From a checkpoint of a small self-supervised audio encoder (BEST-RQ).
Model: 2.72M parameters, norm batchnorm, activation relu, depths [1, 2, 2], widths [192, 192, 192].
Training: adamw at rate 0.0034, batches of 256.
Data: trained on short read English sentences (LibriTTS-R), 26041 training examples, 51.1 epochs.
Rows from block 4, named by matrix and row number. Each number is 50 + 12 x the weight over its row's rms, rounded and kept within 0 to 99. All counts start at 0.
# conv: width-3 conv (model.blocks.4.conv.weight, 192x192x3), inputs 48-95, a 3 kernel for each
conv.132:41 53 47 63 28 55 39 41 36 31 49 53 46 40 55 45 56 46 61 58 41 40 53 50 34 42 59 37 34 61 44 47 54 59 40 52 57 66 58 29 59 53 34 54 46 68 58 53 45 44 60 61 34 57 40 33 42 56 62 52 64 43 32 42 58 62 58 52 39 64 48 64 86 71 46 33 67 52 49 44 56 48 53 52 44 48 54 40 61 70 47 44 60 68 81 61 66 28 36 35 44 27 45 38 57 66 54 46 36 52 52 53 63 49 30 46 66 54 29 61 53 71 53 30 47 38 51 67 50 55 79 58 50 49 50 68 58 32 39 46 33 46 42 36
conv.133:48 70 61 48 51 53 52 45 62 53 50 56 45 54 43 55 64 65 59 59 53 44 73 54 24 47 52 47 52 56 52 34 96 40 62 52 48 69 68 45 52 51 48 54 49 55 52 41 42 50 38 42 52 56 67 47 44 49 47 30 51 56 57 29 74 72 51 34 58 55 51 48 53 32 65 61 60 27 44 50 47 71 59 60 44 62 37 40 41 46 63 43 84 64 61 56 76 59 99 52 38 47 41 72 71 38 50 46 43 45 61 55 54 52 39 43 45 54 57 51 55 50 52 40 57 47 47 30 50 29 66 73 52 50 58 42 51 69 47 64 59 42 29 15
conv.134:57 51 40 59 71 53 53 71 58 65 51 51 53 46 66 64 50 47 58 50 48 72 52 54 64 57 61 58 55 42 31 56 57 40 57 40 49 45 36 54 49 56 48 64 54 44 32 28 70 51 47 40 59 38 41 50 53 48 33 24 59 53 44 55 47 77 43 71 67 52 55 68 53 54 44 41 62 49 47 57 59 35 61 52 41 52 39 60 44 41 52 67 60 43 68 56 46 43 41 58 56 69 57 53 57 58 45 57 75 66 48 60 33 32 63 64 54 59 57 52 81 48 54 59 51 61 50 52 45 54 34 30 55 55 42 64 60 67 59 39 16 52 51 74
conv.135:65 42 38 87 56 60 49 65 54 34 43 50 57 50 68 48 48 57 58 55 51 52 63 67 55 44 35 56 37 44 79 59 71 43 72 53 54 56 72 36 56 55 60 56 53 62 58 44 32 50 69 60 63 60 52 40 52 53 76 53 65 62 56 51 52 37 70 35 47 45 30 39 61 50 40 54 55 56 60 57 44 69 70 52 40 56 40 28 70 55 40 41 38 78 60 46 65 44 44 65 60 59 56 59 48 47 66 53 46 25 49 47 53 37 43 65 62 45 46 44 40 44 53 38 77 54 54 51 58 48 49 49 41 36 43 53 60 42 50 50 26 49 73 85
conv.136:49 64 58 52 48 25 40 55 54 56 48 39 65 49 23 54 43 63 43 47 31 49 60 63 55 60 55 57 67 39 45 53 20 55 52 42 49 47 49 63 56 46 60 60 47 59 57 36 59 57 45 57 62 81 51 51 83 74 52 64 49 40 30 54 73 61 45 59 64 34 42 74 59 67 15 65 58 68 50 57 54 44 42 49 50 46 69 68 57 40 52 64 52 46 58 50 42 46 31 71 48 39 40 41 71 53 48 36 49 50 37 51 60 47 52 50 72 48 58 40 45 45 35 54 39 28 56 61 48 52 65 42 63 70 50 43 35 18 56 64 53 45 54 84
conv.137:44 52 50 37 45 41 59 56 62 55 43 65 45 39 40 39 58 31 61 48 43 49 48 59 47 61 48 56 74 46 39 56 58 49 46 40 34 58 70 46 50 56 69 59 48 50 33 40 52 43 44 50 46 52 27 67 65 25 56 32 62 58 60 45 60 58 52 48 65 72 44 61 79 61 52 55 47 46 41 39 51 60 48 58 59 57 47 66 54 62 48 67 70 51 45 51 52 51 43 25 36 44 36 59 53 57 56 19 64 45 47 70 51 33 55 80 89 38 43 56 59 28 66 56 64 52 60 63 31 58 50 23 41 49 56 42 53 64 38 40 49 56 51 46
conv.138:59 55 44 37 59 38 53 43 50 49 61 48 58 42 49 37 61 33 49 52 75 62 29 45 54 42 58 39 46 40 44 54 46 53 71 51 55 63 63 65 52 31 63 59 59 48 78 62 42 66 48 60 33 38 40 47 66 48 29 36 48 50 49 71 53 73 54 48 45 44 35 58 32 66 46 47 48 41 52 49 42 62 39 37 45 58 58 56 35 43 39 53 48 62 44 41 54 67 48 47 32 67 46 55 34 56 56 48 45 52 38 41 51 47 46 57 37 68 51 47 38 53 46 42 62 54 48 55 63 61 43 29 56 62 39 53 52 33 72 35 60 44 47 33
conv.139:55 41 59 33 62 59 35 45 62 58 44 46 49 41 36 43 53 73 70 42 65 66 53 74 38 37 44 38 64 48 29 49 38 45 55 48 51 42 34 50 39 53 54 53 63 41 56 54 65 61 58 49 35 59 55 54 48 59 31 21 40 33 44 44 39 41 43 52 41 54 66 45 50 47 50 57 41 35 56 51 66 61 48 72 59 48 68 57 22 29 61 56 76 53 56 53 51 51 49 62 38 18 48 66 69 36 57 51 61 58 78 63 72 63 38 29 48 51 57 63 56 47 39 30 52 51 48 25 44 36 75 52 57 60 75 58 51 43 53 47 57 60 67 64
conv.140:47 34 56 45 50 64 26 54 47 76 65 60 25 60 53 60 83 88 42 41 52 51 56 47 45 45 58 51 43 46 54 68 74 25 54 57 31 49 67 51 64 68 55 54 39 24 39 49 69 65 46 36 39 58 47 37 43 41 63 58 52 57 60 57 45 55 57 45 42 58 38 38 50 60 54 45 55 57 40 43 51 52 62 65 46 46 50 56 32 60 45 42 36 41 57 36 45 73 51 19 39 44 48 54 71 35 59 59 41 48 61 49 44 31 54 41 45 51 58 54 53 41 41 21 49 56 51 65 71 56 44 35 57 29 45 61 55 55 37 54 34 37 43 43
conv.141:44 51 54 64 68 70 59 49 47 52 45 49 64 65 43 38 44 42 41 56 28 51 60 69 34 60 56 54 59 45 29 58 50 55 58 77 36 42 06 39 41 42 57 55 68 52 65 68 57 44 64 49 60 59 42 62 55 53 41 42 40 61 67 53 53 50 35 35 34 46 72 36 51 39 36 48 55 56 55 62 46 43 54 47 62 51 71 76 40 29 61 61 37 49 58 37 39 53 32 48 49 56 59 52 50 35 56 64 40 39 55 52 67 71 60 56 47 41 64 59 56 37 41 40 39 42 39 49 40 56 69 36 50 77 57 34 58 55 41 47 64 44 48 72
conv.142:45 37 57 65 58 38 49 37 51 45 40 60 54 55 50 72 43 54 28 35 50 66 77 36 54 31 62 54 36 44 57 48 27 52 57 39 47 65 35 61 48 37 37 55 52 45 43 53 60 48 61 58 55 54 57 57 47 53 53 34 57 38 28 38 35 57 40 18 33 53 51 34 48 60 31 49 40 54 45 42 48 50 42 31 39 48 31 41 41 51 43 42 51 73 80 61 66 44 59 63 42 47 70 43 42 59 66 49 17 25 35 72 36 49 53 53 45 61 49 20 55 27 26 50 41 45 41 32 59 72 60 51 50 44 44 50 58 78 40 29 20 53 49 43
conv.143:51 47 37 48 57 72 61 63 52 41 56 50 52 63 65 42 41 55 47 74 53 35 34 52 77 56 55 53 46 62 79 69 61 78 59 62 73 79 71 61 69 71 60 43 38 61 59 38 56 49 67 42 53 38 76 49 67 51 60 49 66 54 60 57 61 50 56 57 54 61 63 26 41 47 37 78 60 56 55 60 50 57 77 36 45 41 38 37 50 23 61 48 69 58 56 50 35 41 25 61 68 58 45 52 41 46 60 59 65 46 54 44 56 48 56 54 48 51 40 67 53 52 64 59 67 43 63 63 56 36 62 74 57 56 72 65 46 45 60 61 43 47 49 60
conv.144:61 53 52 50 44 61 34 24 61 56 52 99 41 50 46 52 73 64 67 66 54 47 59 69 44 62 55 45 48 44 46 65 62 52 50 65 48 43 51 39 55 67 44 58 74 38 46 40 57 68 58 51 60 52 51 56 41 56 52 43 36 50 67 44 57 49 62 51 59 36 45 54 74 59 59 61 66 66 59 72 67 62 74 59 51 48 57 42 44 45 50 51 64 43 37 46 75 63 53 32 55 47 70 56 46 52 69 32 38 52 50 31 31 57 49 49 55 54 58 63 41 44 68 59 49 60 53 51 55 49 44 45 44 49 61 36 38 30 40 50 64 72 47 55
conv.145:60 67 57 66 38 54 58 63 57 58 45 47 57 41 47 74 46 44 55 99 62 55 71 35 53 46 53 80 54 38 65 48 46 45 60 23 46 50 36 47 68 66 51 51 44 62 31 59 59 52 42 40 46 60 55 35 34 47 48 46 66 38 25 43 67 45 55 53 47 49 65 35 49 35 50 50 61 32 72 99 69 86 89 65 46 50 50 43 68 43 60 47 55 61 65 55 49 34 32 62 49 58 37 79 54 49 49 47 88 61 53 58 66 41 53 44 43 54 34 44 54 48 55 57 58 36 74 57 61 38 54 55 35 44 63 65 72 41 57 56 35 60 46 41
conv.146:62 53 65 43 38 40 52 28 52 18 38 42 35 56 55 63 44 51 40 40 53 76 61 50 31 23 47 63 41 37 47 44 48 73 58 51 51 51 53 63 35 35 43 53 42 50 41 42 39 43 50 47 54 55 50 49 48 46 74 59 49 26 41 49 19 39 62 40 38 42 55 57 61 58 33 34 50 53 56 37 28 61 55 46 47 51 45 50 77 60 43 49 59 53 54 59 54 57 52 47 43 34 66 42 43 45 41 62 34 27 54 52 49 51 55 46 33 45 58 50 42 32 47 52 69 31 44 49 66 64 51 46 45 61 63 50 54 42 53 33 45 56 71 50
conv.147:56 44 59 40 45 43 61 49 49 56 49 58 50 58 49 56 59 53 51 59 56 55 42 32 51 42 43 30 86 56 27 49 54 46 54 35 32 40 39 50 65 52 49 56 76 33 43 15 35 54 41 62 59 45 53 60 60 46 52 46 48 55 73 58 58 43 60 54 45 58 49 59 51 70 52 59 63 55 47 50 50 50 48 56 60 63 69 45 36 38 61 55 68 36 44 40 45 52 33 68 65 64 60 53 46 53 63 52 61 64 61 52 49 37 60 52 73 56 70 62 48 51 35 36 45 41 42 71 71 34 55 52 66 51 74 50 43 49 61 60 43 56 47 63
conv.148:43 50 34 42 37 56 55 53 64 57 45 35 53 57 62 70 67 37 62 62 63 39 49 66 61 47 44 63 80 41 64 59 42 47 65 61 66 60 44 63 43 54 67 35 38 46 46 45 46 56 61 40 59 31 60 50 20 46 81 51 55 31 44 58 56 48 66 41 61 57 38 66 38 57 49 42 37 60 52 57 65 52 58 45 68 33 54 63 35 23 56 64 45 66 68 60 38 62 47 71 43 54 65 58 58 48 35 46 62 55 47 63 45 52 43 51 45 56 76 54 43 59 55 33 58 67 49 50 29 69 49 51 66 58 44 69 40 52 50 49 52 40 61 59
conv.149:40 69 54 56 50 41 46 55 48 58 61 50 37 37 42 41 32 41 65 67 48 50 39 45 48 52 48 34 36 45 49 36 56 36 50 34 55 53 39 43 42 23 69 62 55 61 55 44 60 38 73 48 47 77 51 38 75 52 59 43 38 29 63 55 55 56 37 70 77 46 55 70 77 38 22 54 51 58 64 60 66 66 43 59 68 58 62 67 41 64 56 68 57 39 48 47 52 45 44 56 51 38 31 43 63 60 56 45 52 53 49 44 68 69 46 65 67 49 55 47 42 44 46 45 49 37 60 48 33 46 49 58 54 55 53 49 56 25 60 56 58 48 58 38
conv.150:49 48 56 43 50 52 41 56 51 50 47 37 55 63 59 55 76 76 64 68 64 45 39 46 26 37 47 60 66 64 39 47 44 35 37 62 54 60 49 53 44 43 57 43 49 45 36 56 58 61 29 53 48 69 51 29 42 53 51 36 46 34 43 62 46 56 53 51 28 59 58 59 43 52 34 40 36 07 53 62 57 65 81 80 48 60 61 56 55 64 64 59 73 57 43 38 43 34 56 42 29 25 68 76 67 53 31 33 62 52 66 59 46 50 37 22 33 52 51 59 42 40 36 46 48 53 54 51 43 62 53 46 32 42 62 57 57 57 50 47 69 55 56 37
conv.151:51 38 55 44 52 47 58 66 57 58 49 51 63 72 72 43 56 47 31 50 59 70 52 67 59 67 62 40 41 57 62 60 51 46 35 37 58 59 83 54 49 23 43 42 38 49 64 71 41 42 71 40 46 53 46 59 47 57 80 95 33 66 31 51 18 30 47 55 47 67 61 59 36 54 57 53 47 63 59 38 28 52 63 48 52 55 39 49 33 53 48 44 48 58 62 75 53 47 76 58 57 58 53 36 40 32 53 61 37 39 36 36 48 71 52 57 44 55 52 45 45 45 52 67 54 51 46 42 63 33 00 76 53 55 60 51 55 53 34 40 64 55 54 29
conv.152:51 48 60 71 80 59 59 39 49 46 28 41 62 40 46 63 58 48 43 56 55 46 26 38 42 35 36 48 38 44 49 64 40 41 42 40 49 52 32 37 26 49 68 50 83 55 56 35 48 53 32 84 46 62 41 55 57 75 31 31 37 39 59 55 66 57 47 41 54 45 56 22 59 58 42 39 59 46 53 71 68 62 58 72 63 47 62 48 68 56 52 39 60 61 64 63 63 44 22 48 42 18 58 63 38 43 58 42 54 61 66 66 58 54 36 46 53 42 51 48 41 56 29 45 58 37 59 70 40 58 69 41 43 48 60 40 46 57 66 48 48 27 24 47
conv.153:48 60 29 56 56 47 56 50 46 43 52 47 49 63 44 48 52 56 60 44 61 57 46 62 48 53 52 72 56 54 74 65 64 47 36 39 56 45 45 52 38 33 58 48 51 47 62 61 41 56 49 44 52 29 40 58 61 64 79 69 52 41 47 54 50 54 46 56 45 46 54 52 47 34 50 59 43 48 50 62 63 47 46 43 60 46 57 40 38 76 38 58 36 42 50 53 44 66 50 47 66 97 44 25 49 50 57 52 59 32 31 39 38 48 53 62 73 62 56 47 31 56 81 67 58 81 62 49 31 63 40 59 46 45 27 41 44 70 47 71 90 51 44 51
conv.154:64 54 57 40 55 74 42 47 45 57 74 60 55 43 55 49 34 56 66 75 61 52 39 42 35 50 40 67 48 49 65 36 41 58 43 65 51 50 52 40 37 75 55 56 44 51 45 48 61 42 66 37 39 49 61 46 42 43 36 38 56 47 45 40 44 62 45 68 73 54 64 28 49 64 61 63 56 65 63 72 53 52 47 48 58 50 55 52 41 21 56 72 54 41 68 39 45 60 45 35 65 33 40 36 55 43 47 44 66 58 70 52 58 74 48 48 43 49 45 32 57 46 63 46 28 44 47 47 51 45 61 65 61 71 66 60 62 54 40 62 62 50 49 73
conv.155:48 40 56 51 40 40 58 54 56 52 60 52 44 46 62 45 55 51 59 46 68 54 45 50 52 79 96 49 51 48 46 58 57 55 55 25 54 50 77 70 52 64 45 51 47 46 36 30 40 51 68 52 45 44 42 52 65 63 38 61 48 32 49 55 48 56 42 53 56 51 51 69 64 32 49 56 63 73 56 61 45 38 55 49 53 52 44 55 63 54 51 47 55 62 41 30 58 47 69 41 37 30 71 29 59 57 51 43 55 45 55 42 44 23 41 39 47 56 51 56 34 39 54 49 39 30 42 46 66 60 47 35 55 60 39 57 25 56 65 41 62 49 50 34
conv.156:59 54 37 40 36 40 73 81 61 72 60 59 66 54 40 49 59 65 60 52 43 35 46 44 56 65 61 62 63 69 56 48 50 61 56 48 56 61 65 77 77 63 56 61 33 20 36 56 48 46 51 31 48 37 49 71 64 34 57 55 55 60 53 70 82 71 48 60 59 61 64 70 54 24 52 53 53 47 50 48 49 48 44 41 35 69 52 44 55 38 60 52 52 48 38 35 62 51 38 41 49 72 66 69 59 58 48 45 59 52 49 41 41 21 43 56 55 36 51 57 63 37 49 58 56 68 53 75 56 33 47 52 53 55 52 69 34 43 62 55 73 56 29 47
conv.157:61 41 55 43 55 64 61 56 44 62 48 48 45 58 57 41 51 36 38 50 37 67 28 36 38 38 38 52 67 49 42 59 55 67 50 70 49 61 40 57 44 48 69 50 80 52 59 64 45 59 54 61 40 53 55 66 34 48 40 45 59 37 44 76 60 48 82 26 57 58 34 38 59 45 54 42 45 45 56 40 43 47 35 41 54 59 99 44 58 38 53 48 55 46 44 45 45 65 62 39 40 46 35 53 48 55 80 55 44 39 66 73 49 65 73 46 38 63 48 47 44 45 48 49 61 42 34 53 29 50 42 32 50 64 76 60 58 48 60 65 65 47 59 45
conv.158:47 50 59 63 76 69 37 42 70 64 34 51 70 46 65 41 47 48 54 42 70 30 47 51 47 53 52 53 67 60 63 62 41 59 52 39 33 37 37 57 36 58 44 52 50 71 62 57 52 35 18 67 68 56 29 46 47 56 43 54 56 42 44 47 35 68 44 66 49 37 50 39 50 58 56 58 44 33 60 55 73 20 51 73 58 58 54 46 44 44 55 52 45 48 57 47 46 57 44 54 51 30 54 60 72 32 46 50 63 73 70 67 62 57 39 53 70 42 40 36 53 30 29 58 46 78 37 43 44 52 50 56 61 56 45 70 26 52 68 62 60 49 45 47
conv.159:38 35 40 71 41 54 48 40 43 46 64 50 54 36 49 46 38 58 53 69 63 71 45 58 45 52 57 62 56 37 55 77 46 53 40 32 57 46 52 30 46 42 46 47 46 49 49 46 50 30 48 52 28 44 41 38 60 47 56 66 39 33 47 45 46 50 64 69 47 43 52 37 64 50 44 48 39 31 69 85 70 46 62 62 33 54 46 70 80 60 41 66 46 45 53 58 57 43 45 43 53 70 46 42 46 65 48 33 65 65 70 57 57 65 48 56 58 54 51 60 50 53 39 35 50 73 28 26 33 62 74 61 34 34 28 41 34 56 59 54 51 53 38 47
conv.160:48 32 73 48 57 49 47 61 64 38 39 45 70 34 41 21 43 28 62 45 74 30 30 30 36 45 39 25 60 61 48 59 67 63 62 52 34 33 54 46 53 54 73 48 42 46 50 50 52 45 26 63 58 55 20 57 50 40 45 43 52 70 65 26 38 65 43 40 44 33 52 39 40 65 63 50 52 47 60 41 73 45 40 65 60 46 59 59 40 51 55 42 45 48 36 61 40 35 45 51 30 60 49 74 42 42 47 38 61 60 65 63 64 51 55 47 46 58 57 51 53 55 19 53 69 70 41 38 43 56 43 30 49 47 40 77 34 47 52 45 54 65 42 47
conv.161:45 46 55 42 48 40 62 43 64 63 44 37 66 56 61 46 60 59 52 44 35 29 36 58 56 53 55 36 26 79 43 69 30 52 60 60 52 51 45 58 66 66 53 65 45 62 50 45 52 58 33 54 47 70 44 46 48 56 29 32 61 53 64 37 49 58 46 73 41 59 51 58 73 45 33 52 66 38 45 50 47 30 58 58 36 65 50 18 43 68 56 53 45 53 61 62 79 40 41 26 63 20 38 40 59 65 60 39 45 38 44 53 51 55 48 51 48 50 42 42 43 34 45 45 47 62 48 49 49 48 59 38 56 50 44 56 48 68 26 49 44 31 21 42
conv.162:63 72 42 63 68 55 40 47 59 37 45 36 43 44 51 41 69 54 55 59 37 47 74 71 41 41 50 39 42 37 52 40 52 62 61 46 61 62 56 52 41 34 57 51 47 57 63 63 44 41 31 58 70 59 59 39 57 51 34 40 53 43 58 38 84 61 47 56 49 50 51 51 38 39 54 57 31 50 50 60 46 79 77 57 57 51 32 40 70 73 72 51 43 78 57 65 69 72 68 62 47 33 51 90 85 50 50 50 69 58 53 72 82 76 48 32 44 49 43 68 53 54 59 50 61 54 54 47 31 49 73 71 46 50 51 45 46 62 51 63 57 63 54 60
conv.163:58 56 40 43 37 51 64 50 54 44 50 52 60 35 52 27 67 47 65 55 51 38 37 27 46 44 52 52 48 53 36 52 59 54 31 68 52 46 63 40 51 49 51 55 66 42 59 55 34 34 44 43 44 51 26 67 39 40 52 28 57 69 56 52 54 40 25 45 29 52 61 29 38 59 60 46 54 60 68 31 50 66 48 50 36 62 63 43 69 63 64 51 54 33 34 61 65 42 61 54 42 47 56 70 65 29 87 45 60 48 55 44 47 47 43 33 44 53 30 58 65 56 48 49 76 51 43 53 70 56 71 51 52 42 49 51 62 53 56 55 57 58 54 40
conv.164:58 57 50 76 56 61 45 47 40 51 55 46 41 46 55 55 47 48 48 76 52 47 61 62 56 46 33 48 27 49 73 70 68 27 53 74 56 57 57 43 42 55 64 47 57 49 51 54 41 49 40 70 43 48 63 42 57 46 21 28 66 66 48 46 59 41 52 47 35 73 63 49 73 58 46 48 42 21 62 66 63 90 85 75 46 53 47 47 41 67 60 50 47 77 54 44 66 53 69 55 60 63 48 54 50 37 51 49 58 43 39 40 51 51 41 32 38 53 45 51 37 50 64 39 50 45 41 46 48 34 51 41 45 51 52 36 59 57 57 46 39 45 34 59
conv.165:56 48 47 64 59 33 50 69 60 55 47 48 45 45 33 68 50 43 63 68 58 55 29 47 39 50 44 53 56 45 34 59 49 70 47 49 45 59 55 46 53 61 39 62 54 46 70 34 53 47 51 41 71 63 50 61 34 53 29 16 41 77 48 54 57 53 54 49 50 37 30 44 49 50 61 44 71 42 61 68 45 45 51 38 31 64 71 66 82 34 56 54 44 49 56 43 46 49 25 29 69 33 51 49 51 52 53 60 61 52 51 56 66 53 50 68 61 44 35 65 41 60 48 62 49 32 55 24 51 52 73 61 44 68 71 58 31 46 53 67 61 43 51 32
conv.166:37 41 57 54 64 49 60 57 48 49 57 50 67 66 40 25 40 41 66 46 50 51 40 70 60 53 55 36 24 49 81 41 36 34 58 49 36 44 56 56 61 44 48 59 57 59 33 50 48 56 59 60 57 62 55 48 57 35 55 62 69 51 60 36 31 53 54 38 39 49 36 53 59 39 51 44 58 49 43 61 53 52 46 39 31 49 50 61 47 33 27 42 35 58 55 62 46 40 47 60 44 44 37 32 59 56 45 43 26 39 57 32 35 50 63 47 49 36 49 51 47 52 40 26 43 69 48 50 48 54 57 52 43 23 55 61 55 57 41 47 64 54 38 45
conv.167:48 44 65 66 43 45 50 80 56 41 47 64 49 55 45 59 49 53 54 68 53 30 43 45 44 54 66 54 68 54 72 44 46 47 52 28 48 56 36 31 48 51 43 44 52 57 35 64 48 55 88 52 47 55 60 63 52 54 79 57 45 57 69 76 54 57 61 40 52 25 27 74 44 60 74 54 44 58 65 48 27 53 38 53 38 48 55 80 55 52 43 38 49 67 50 40 35 38 58 77 53 68 52 57 40 48 56 54 67 36 50 52 47 56 43 48 42 44 43 50 34 72 45 69 73 33 63 51 65 41 60 52 51 51 66 36 45 48 50 50 24 55 51 78
conv.168:58 57 51 52 46 32 56 35 50 64 58 61 44 49 59 46 45 47 63 53 46 44 53 55 62 67 53 41 58 37 41 53 43 66 58 46 53 46 38 46 59 34 47 56 75 71 45 49 66 57 62 41 40 31 62 52 56 56 43 31 64 67 63 71 55 47 51 60 52 85 62 62 62 52 42 15 47 65 55 51 60 46 39 45 56 54 59 71 34 52 54 70 83 31 35 35 46 69 39 56 71 58 44 47 46 61 47 48 70 50 54 34 45 33 40 57 53 62 66 49 61 57 48 37 32 61 45 46 64 46 39 55 70 39 66 51 68 54 61 52 37 46 65 45
conv.169:64 46 52 56 55 62 43 27 39 45 70 61 45 46 62 50 58 45 68 41 49 41 31 71 33 55 45 58 45 28 56 54 35 39 41 66 48 69 55 55 63 53 66 44 32 47 63 50 42 60 61 55 51 55 51 56 35 15 65 78 44 37 14 45 54 37 41 63 73 27 34 53 67 67 35 42 51 52 62 58 54 59 60 47 52 42 38 55 48 44 63 39 52 61 57 51 41 49 66 41 46 56 51 47 43 60 38 42 64 61 41 60 51 59 39 58 56 44 73 55 41 47 53 44 32 57 60 45 25 54 54 37 64 43 57 56 43 61 45 35 35 40 54 65
conv.170:63 54 47 49 55 42 37 36 46 40 39 53 56 54 36 66 54 57 51 41 43 61 73 32 35 53 31 52 72 75 41 42 54 61 49 58 57 44 51 35 31 58 49 68 61 70 45 46 70 45 45 69 59 46 53 41 54 58 34 35 77 63 49 28 47 51 48 48 36 64 28 46 55 36 55 55 59 65 58 55 54 61 45 37 50 42 40 28 64 61 49 32 45 83 78 64 69 52 59 50 46 54 45 68 44 38 63 54 42 32 54 87 75 76 42 52 58 56 37 63 50 49 38 39 62 42 45 42 49 58 82 42 40 43 53 54 60 53 47 52 46 57 36 28
conv.171:53 48 53 53 50 45 61 39 38 48 41 54 53 50 36 47 50 39 51 57 54 25 60 51 56 65 57 47 56 38 61 57 61 38 63 59 51 50 67 50 70 62 50 46 18 50 55 57 50 49 56 36 45 35 55 63 52 50 25 65 66 74 36 36 64 64 46 35 61 43 61 49 71 80 56 20 49 39 54 28 45 66 49 53 46 54 50 36 53 70 70 53 48 62 40 45 33 28 39 50 47 32 42 72 56 54 50 41 54 35 59 40 48 43 47 48 55 63 46 59 39 38 42 50 70 39 35 35 57 43 41 47 43 38 44 38 32 46 63 78 44 43 48 56
conv.172:44 35 44 53 54 36 38 44 37 68 47 58 47 46 52 55 37 27 37 36 56 64 66 45 40 52 36 49 52 57 48 33 40 50 46 47 49 46 44 45 43 30 46 70 61 52 53 66 38 44 45 41 41 37 57 63 74 45 48 61 68 59 78 28 51 54 53 59 60 58 67 57 44 44 61 53 57 95 48 39 45 48 44 31 43 47 57 46 48 44 38 61 44 39 54 40 59 41 38 46 39 71 38 43 29 48 44 27 53 51 44 42 47 35 69 77 48 47 41 54 30 37 46 41 52 69 35 48 58 54 67 40 79 52 75 53 57 63 37 59 54 44 38 47
conv.173:20 62 57 65 37 50 54 35 49 46 54 54 75 41 46 59 58 42 45 52 44 46 48 42 42 38 54 44 53 63 38 29 50 26 33 54 49 51 60 43 42 49 59 45 50 24 51 54 58 40 58 68 69 57 32 74 27 62 51 50 13 53 24 60 35 48 36 62 55 38 55 19 30 68 58 50 51 48 56 53 24 53 37 41 49 29 31 42 35 54 55 32 50 55 68 63 68 48 53 53 36 44 46 25 48 41 68 51 46 43 63 48 54 49 50 52 40 44 57 59 48 69 49 49 47 33 71 53 63 51 58 60 53 47 46 44 75 53 62 60 45 42 57 40
conv.174:51 41 61 46 43 48 49 23 53 48 44 64 56 51 49 52 47 51 60 57 63 34 36 45 47 48 53 43 67 70 35 43 44 41 42 52 64 35 30 42 47 48 59 54 62 50 46 49 43 61 57 68 49 63 23 63 69 35 42 46 68 65 67 43 36 39 44 58 46 56 54 54 39 46 39 44 57 61 48 52 64 43 32 52 77 59 99 49 32 56 58 46 50 26 34 34 28 37 12 37 51 51 59 57 53 50 33 45 38 67 59 60 56 55 46 47 60 57 43 46 42 70 57 55 60 62 49 54 49 33 49 49 68 56 75 41 55 56 68 71 63 47 52 59
conv.175:43 50 58 47 62 53 49 63 73 58 55 70 59 69 78 65 80 74 45 62 54 60 69 53 65 64 50 57 65 59 59 54 48 44 57 54 51 43 42 48 65 69 55 70 56 28 53 60 53 46 55 28 55 54 48 58 58 30 68 46 54 60 54 67 80 55 54 48 32 43 66 64 59 63 49 45 44 39 45 63 50 60 75 56 52 65 58 60 72 56 40 50 44 47 48 20 51 59 52 42 19 50 72 74 69 49 44 61 54 56 73 33 49 49 63 64 55 48 54 49 49 56 50 77 43 58 58 56 48 63 31 26 35 58 69 34 64 59 59 44 55 69 61 45
conv.176:57 59 38 62 54 43 57 63 69 59 60 72 44 55 48 81 76 68 52 49 44 81 53 48 61 58 81 47 55 53 30 35 45 65 40 40 55 60 66 45 50 58 66 55 51 39 44 42 73 42 63 53 70 48 67 54 65 47 57 54 37 31 55 55 63 60 68 33 35 51 46 64 73 56 50 56 37 36 62 61 47 66 71 50 41 52 53 45 41 53 60 54 46 59 61 52 65 67 51 37 33 49 60 71 67 54 57 64 49 47 54 58 53 46 65 33 42 56 62 62 45 44 47 65 37 59 37 41 28 51 44 44 42 31 55 42 46 47 51 32 49 82 43 54
conv.177:41 49 60 48 56 74 34 45 50 65 80 71 38 58 59 66 78 55 32 58 63 38 30 40 42 58 67 31 47 34 45 63 71 47 61 62 48 60 62 63 63 53 42 54 54 65 47 52 46 70 50 56 45 45 58 50 43 44 45 52 67 33 35 51 53 67 57 63 76 70 29 27 87 48 36 54 65 49 43 62 77 22 50 63 52 56 43 49 49 53 33 48 50 28 49 58 46 47 64 44 54 52 53 37 40 37 46 39 36 67 56 47 62 41 59 47 57 43 49 27 37 26 46 28 51 51 67 70 46 54 33 32 45 50 31 39 73 43 48 53 55 50 45 36
conv.178:43 42 46 59 72 39 51 58 34 46 46 58 44 78 56 40 57 45 53 42 65 38 65 51 44 45 56 48 64 65 63 62 54 57 27 34 41 40 47 59 57 54 48 54 46 41 32 43 50 39 37 40 58 55 49 63 55 50 53 56 50 62 60 56 24 63 50 55 46 61 50 48 53 54 61 44 54 50 40 50 49 34 55 52 54 62 58 52 50 75 44 35 27 23 45 55 27 54 45 45 38 55 55 47 59 51 63 66 47 65 42 61 40 50 51 68 51 63 51 42 80 29 51 67 49 61 58 57 42 43 50 59 49 23 30 63 64 70 45 37 58 46 54 49
conv.179:46 44 56 42 55 71 49 57 60 52 50 56 47 74 65 57 50 58 47 60 53 50 54 63 58 78 67 43 72 65 70 70 67 66 35 28 56 58 58 47 61 48 33 47 35 52 46 62 50 42 65 35 58 49 55 50 33 55 71 51 36 44 75 52 64 51 52 48 53 48 56 82 37 51 82 51 50 39 48 60 47 47 44 61 67 49 58 58 29 45 55 43 59 42 51 57 24 41 65 52 51 20 44 53 62 58 56 56 71 63 55 38 42 60 50 54 52 51 60 52 50 45 41 64 79 58 53 73 42 40 42 63 41 45 75 63 63 49 65 62 31 45 43 60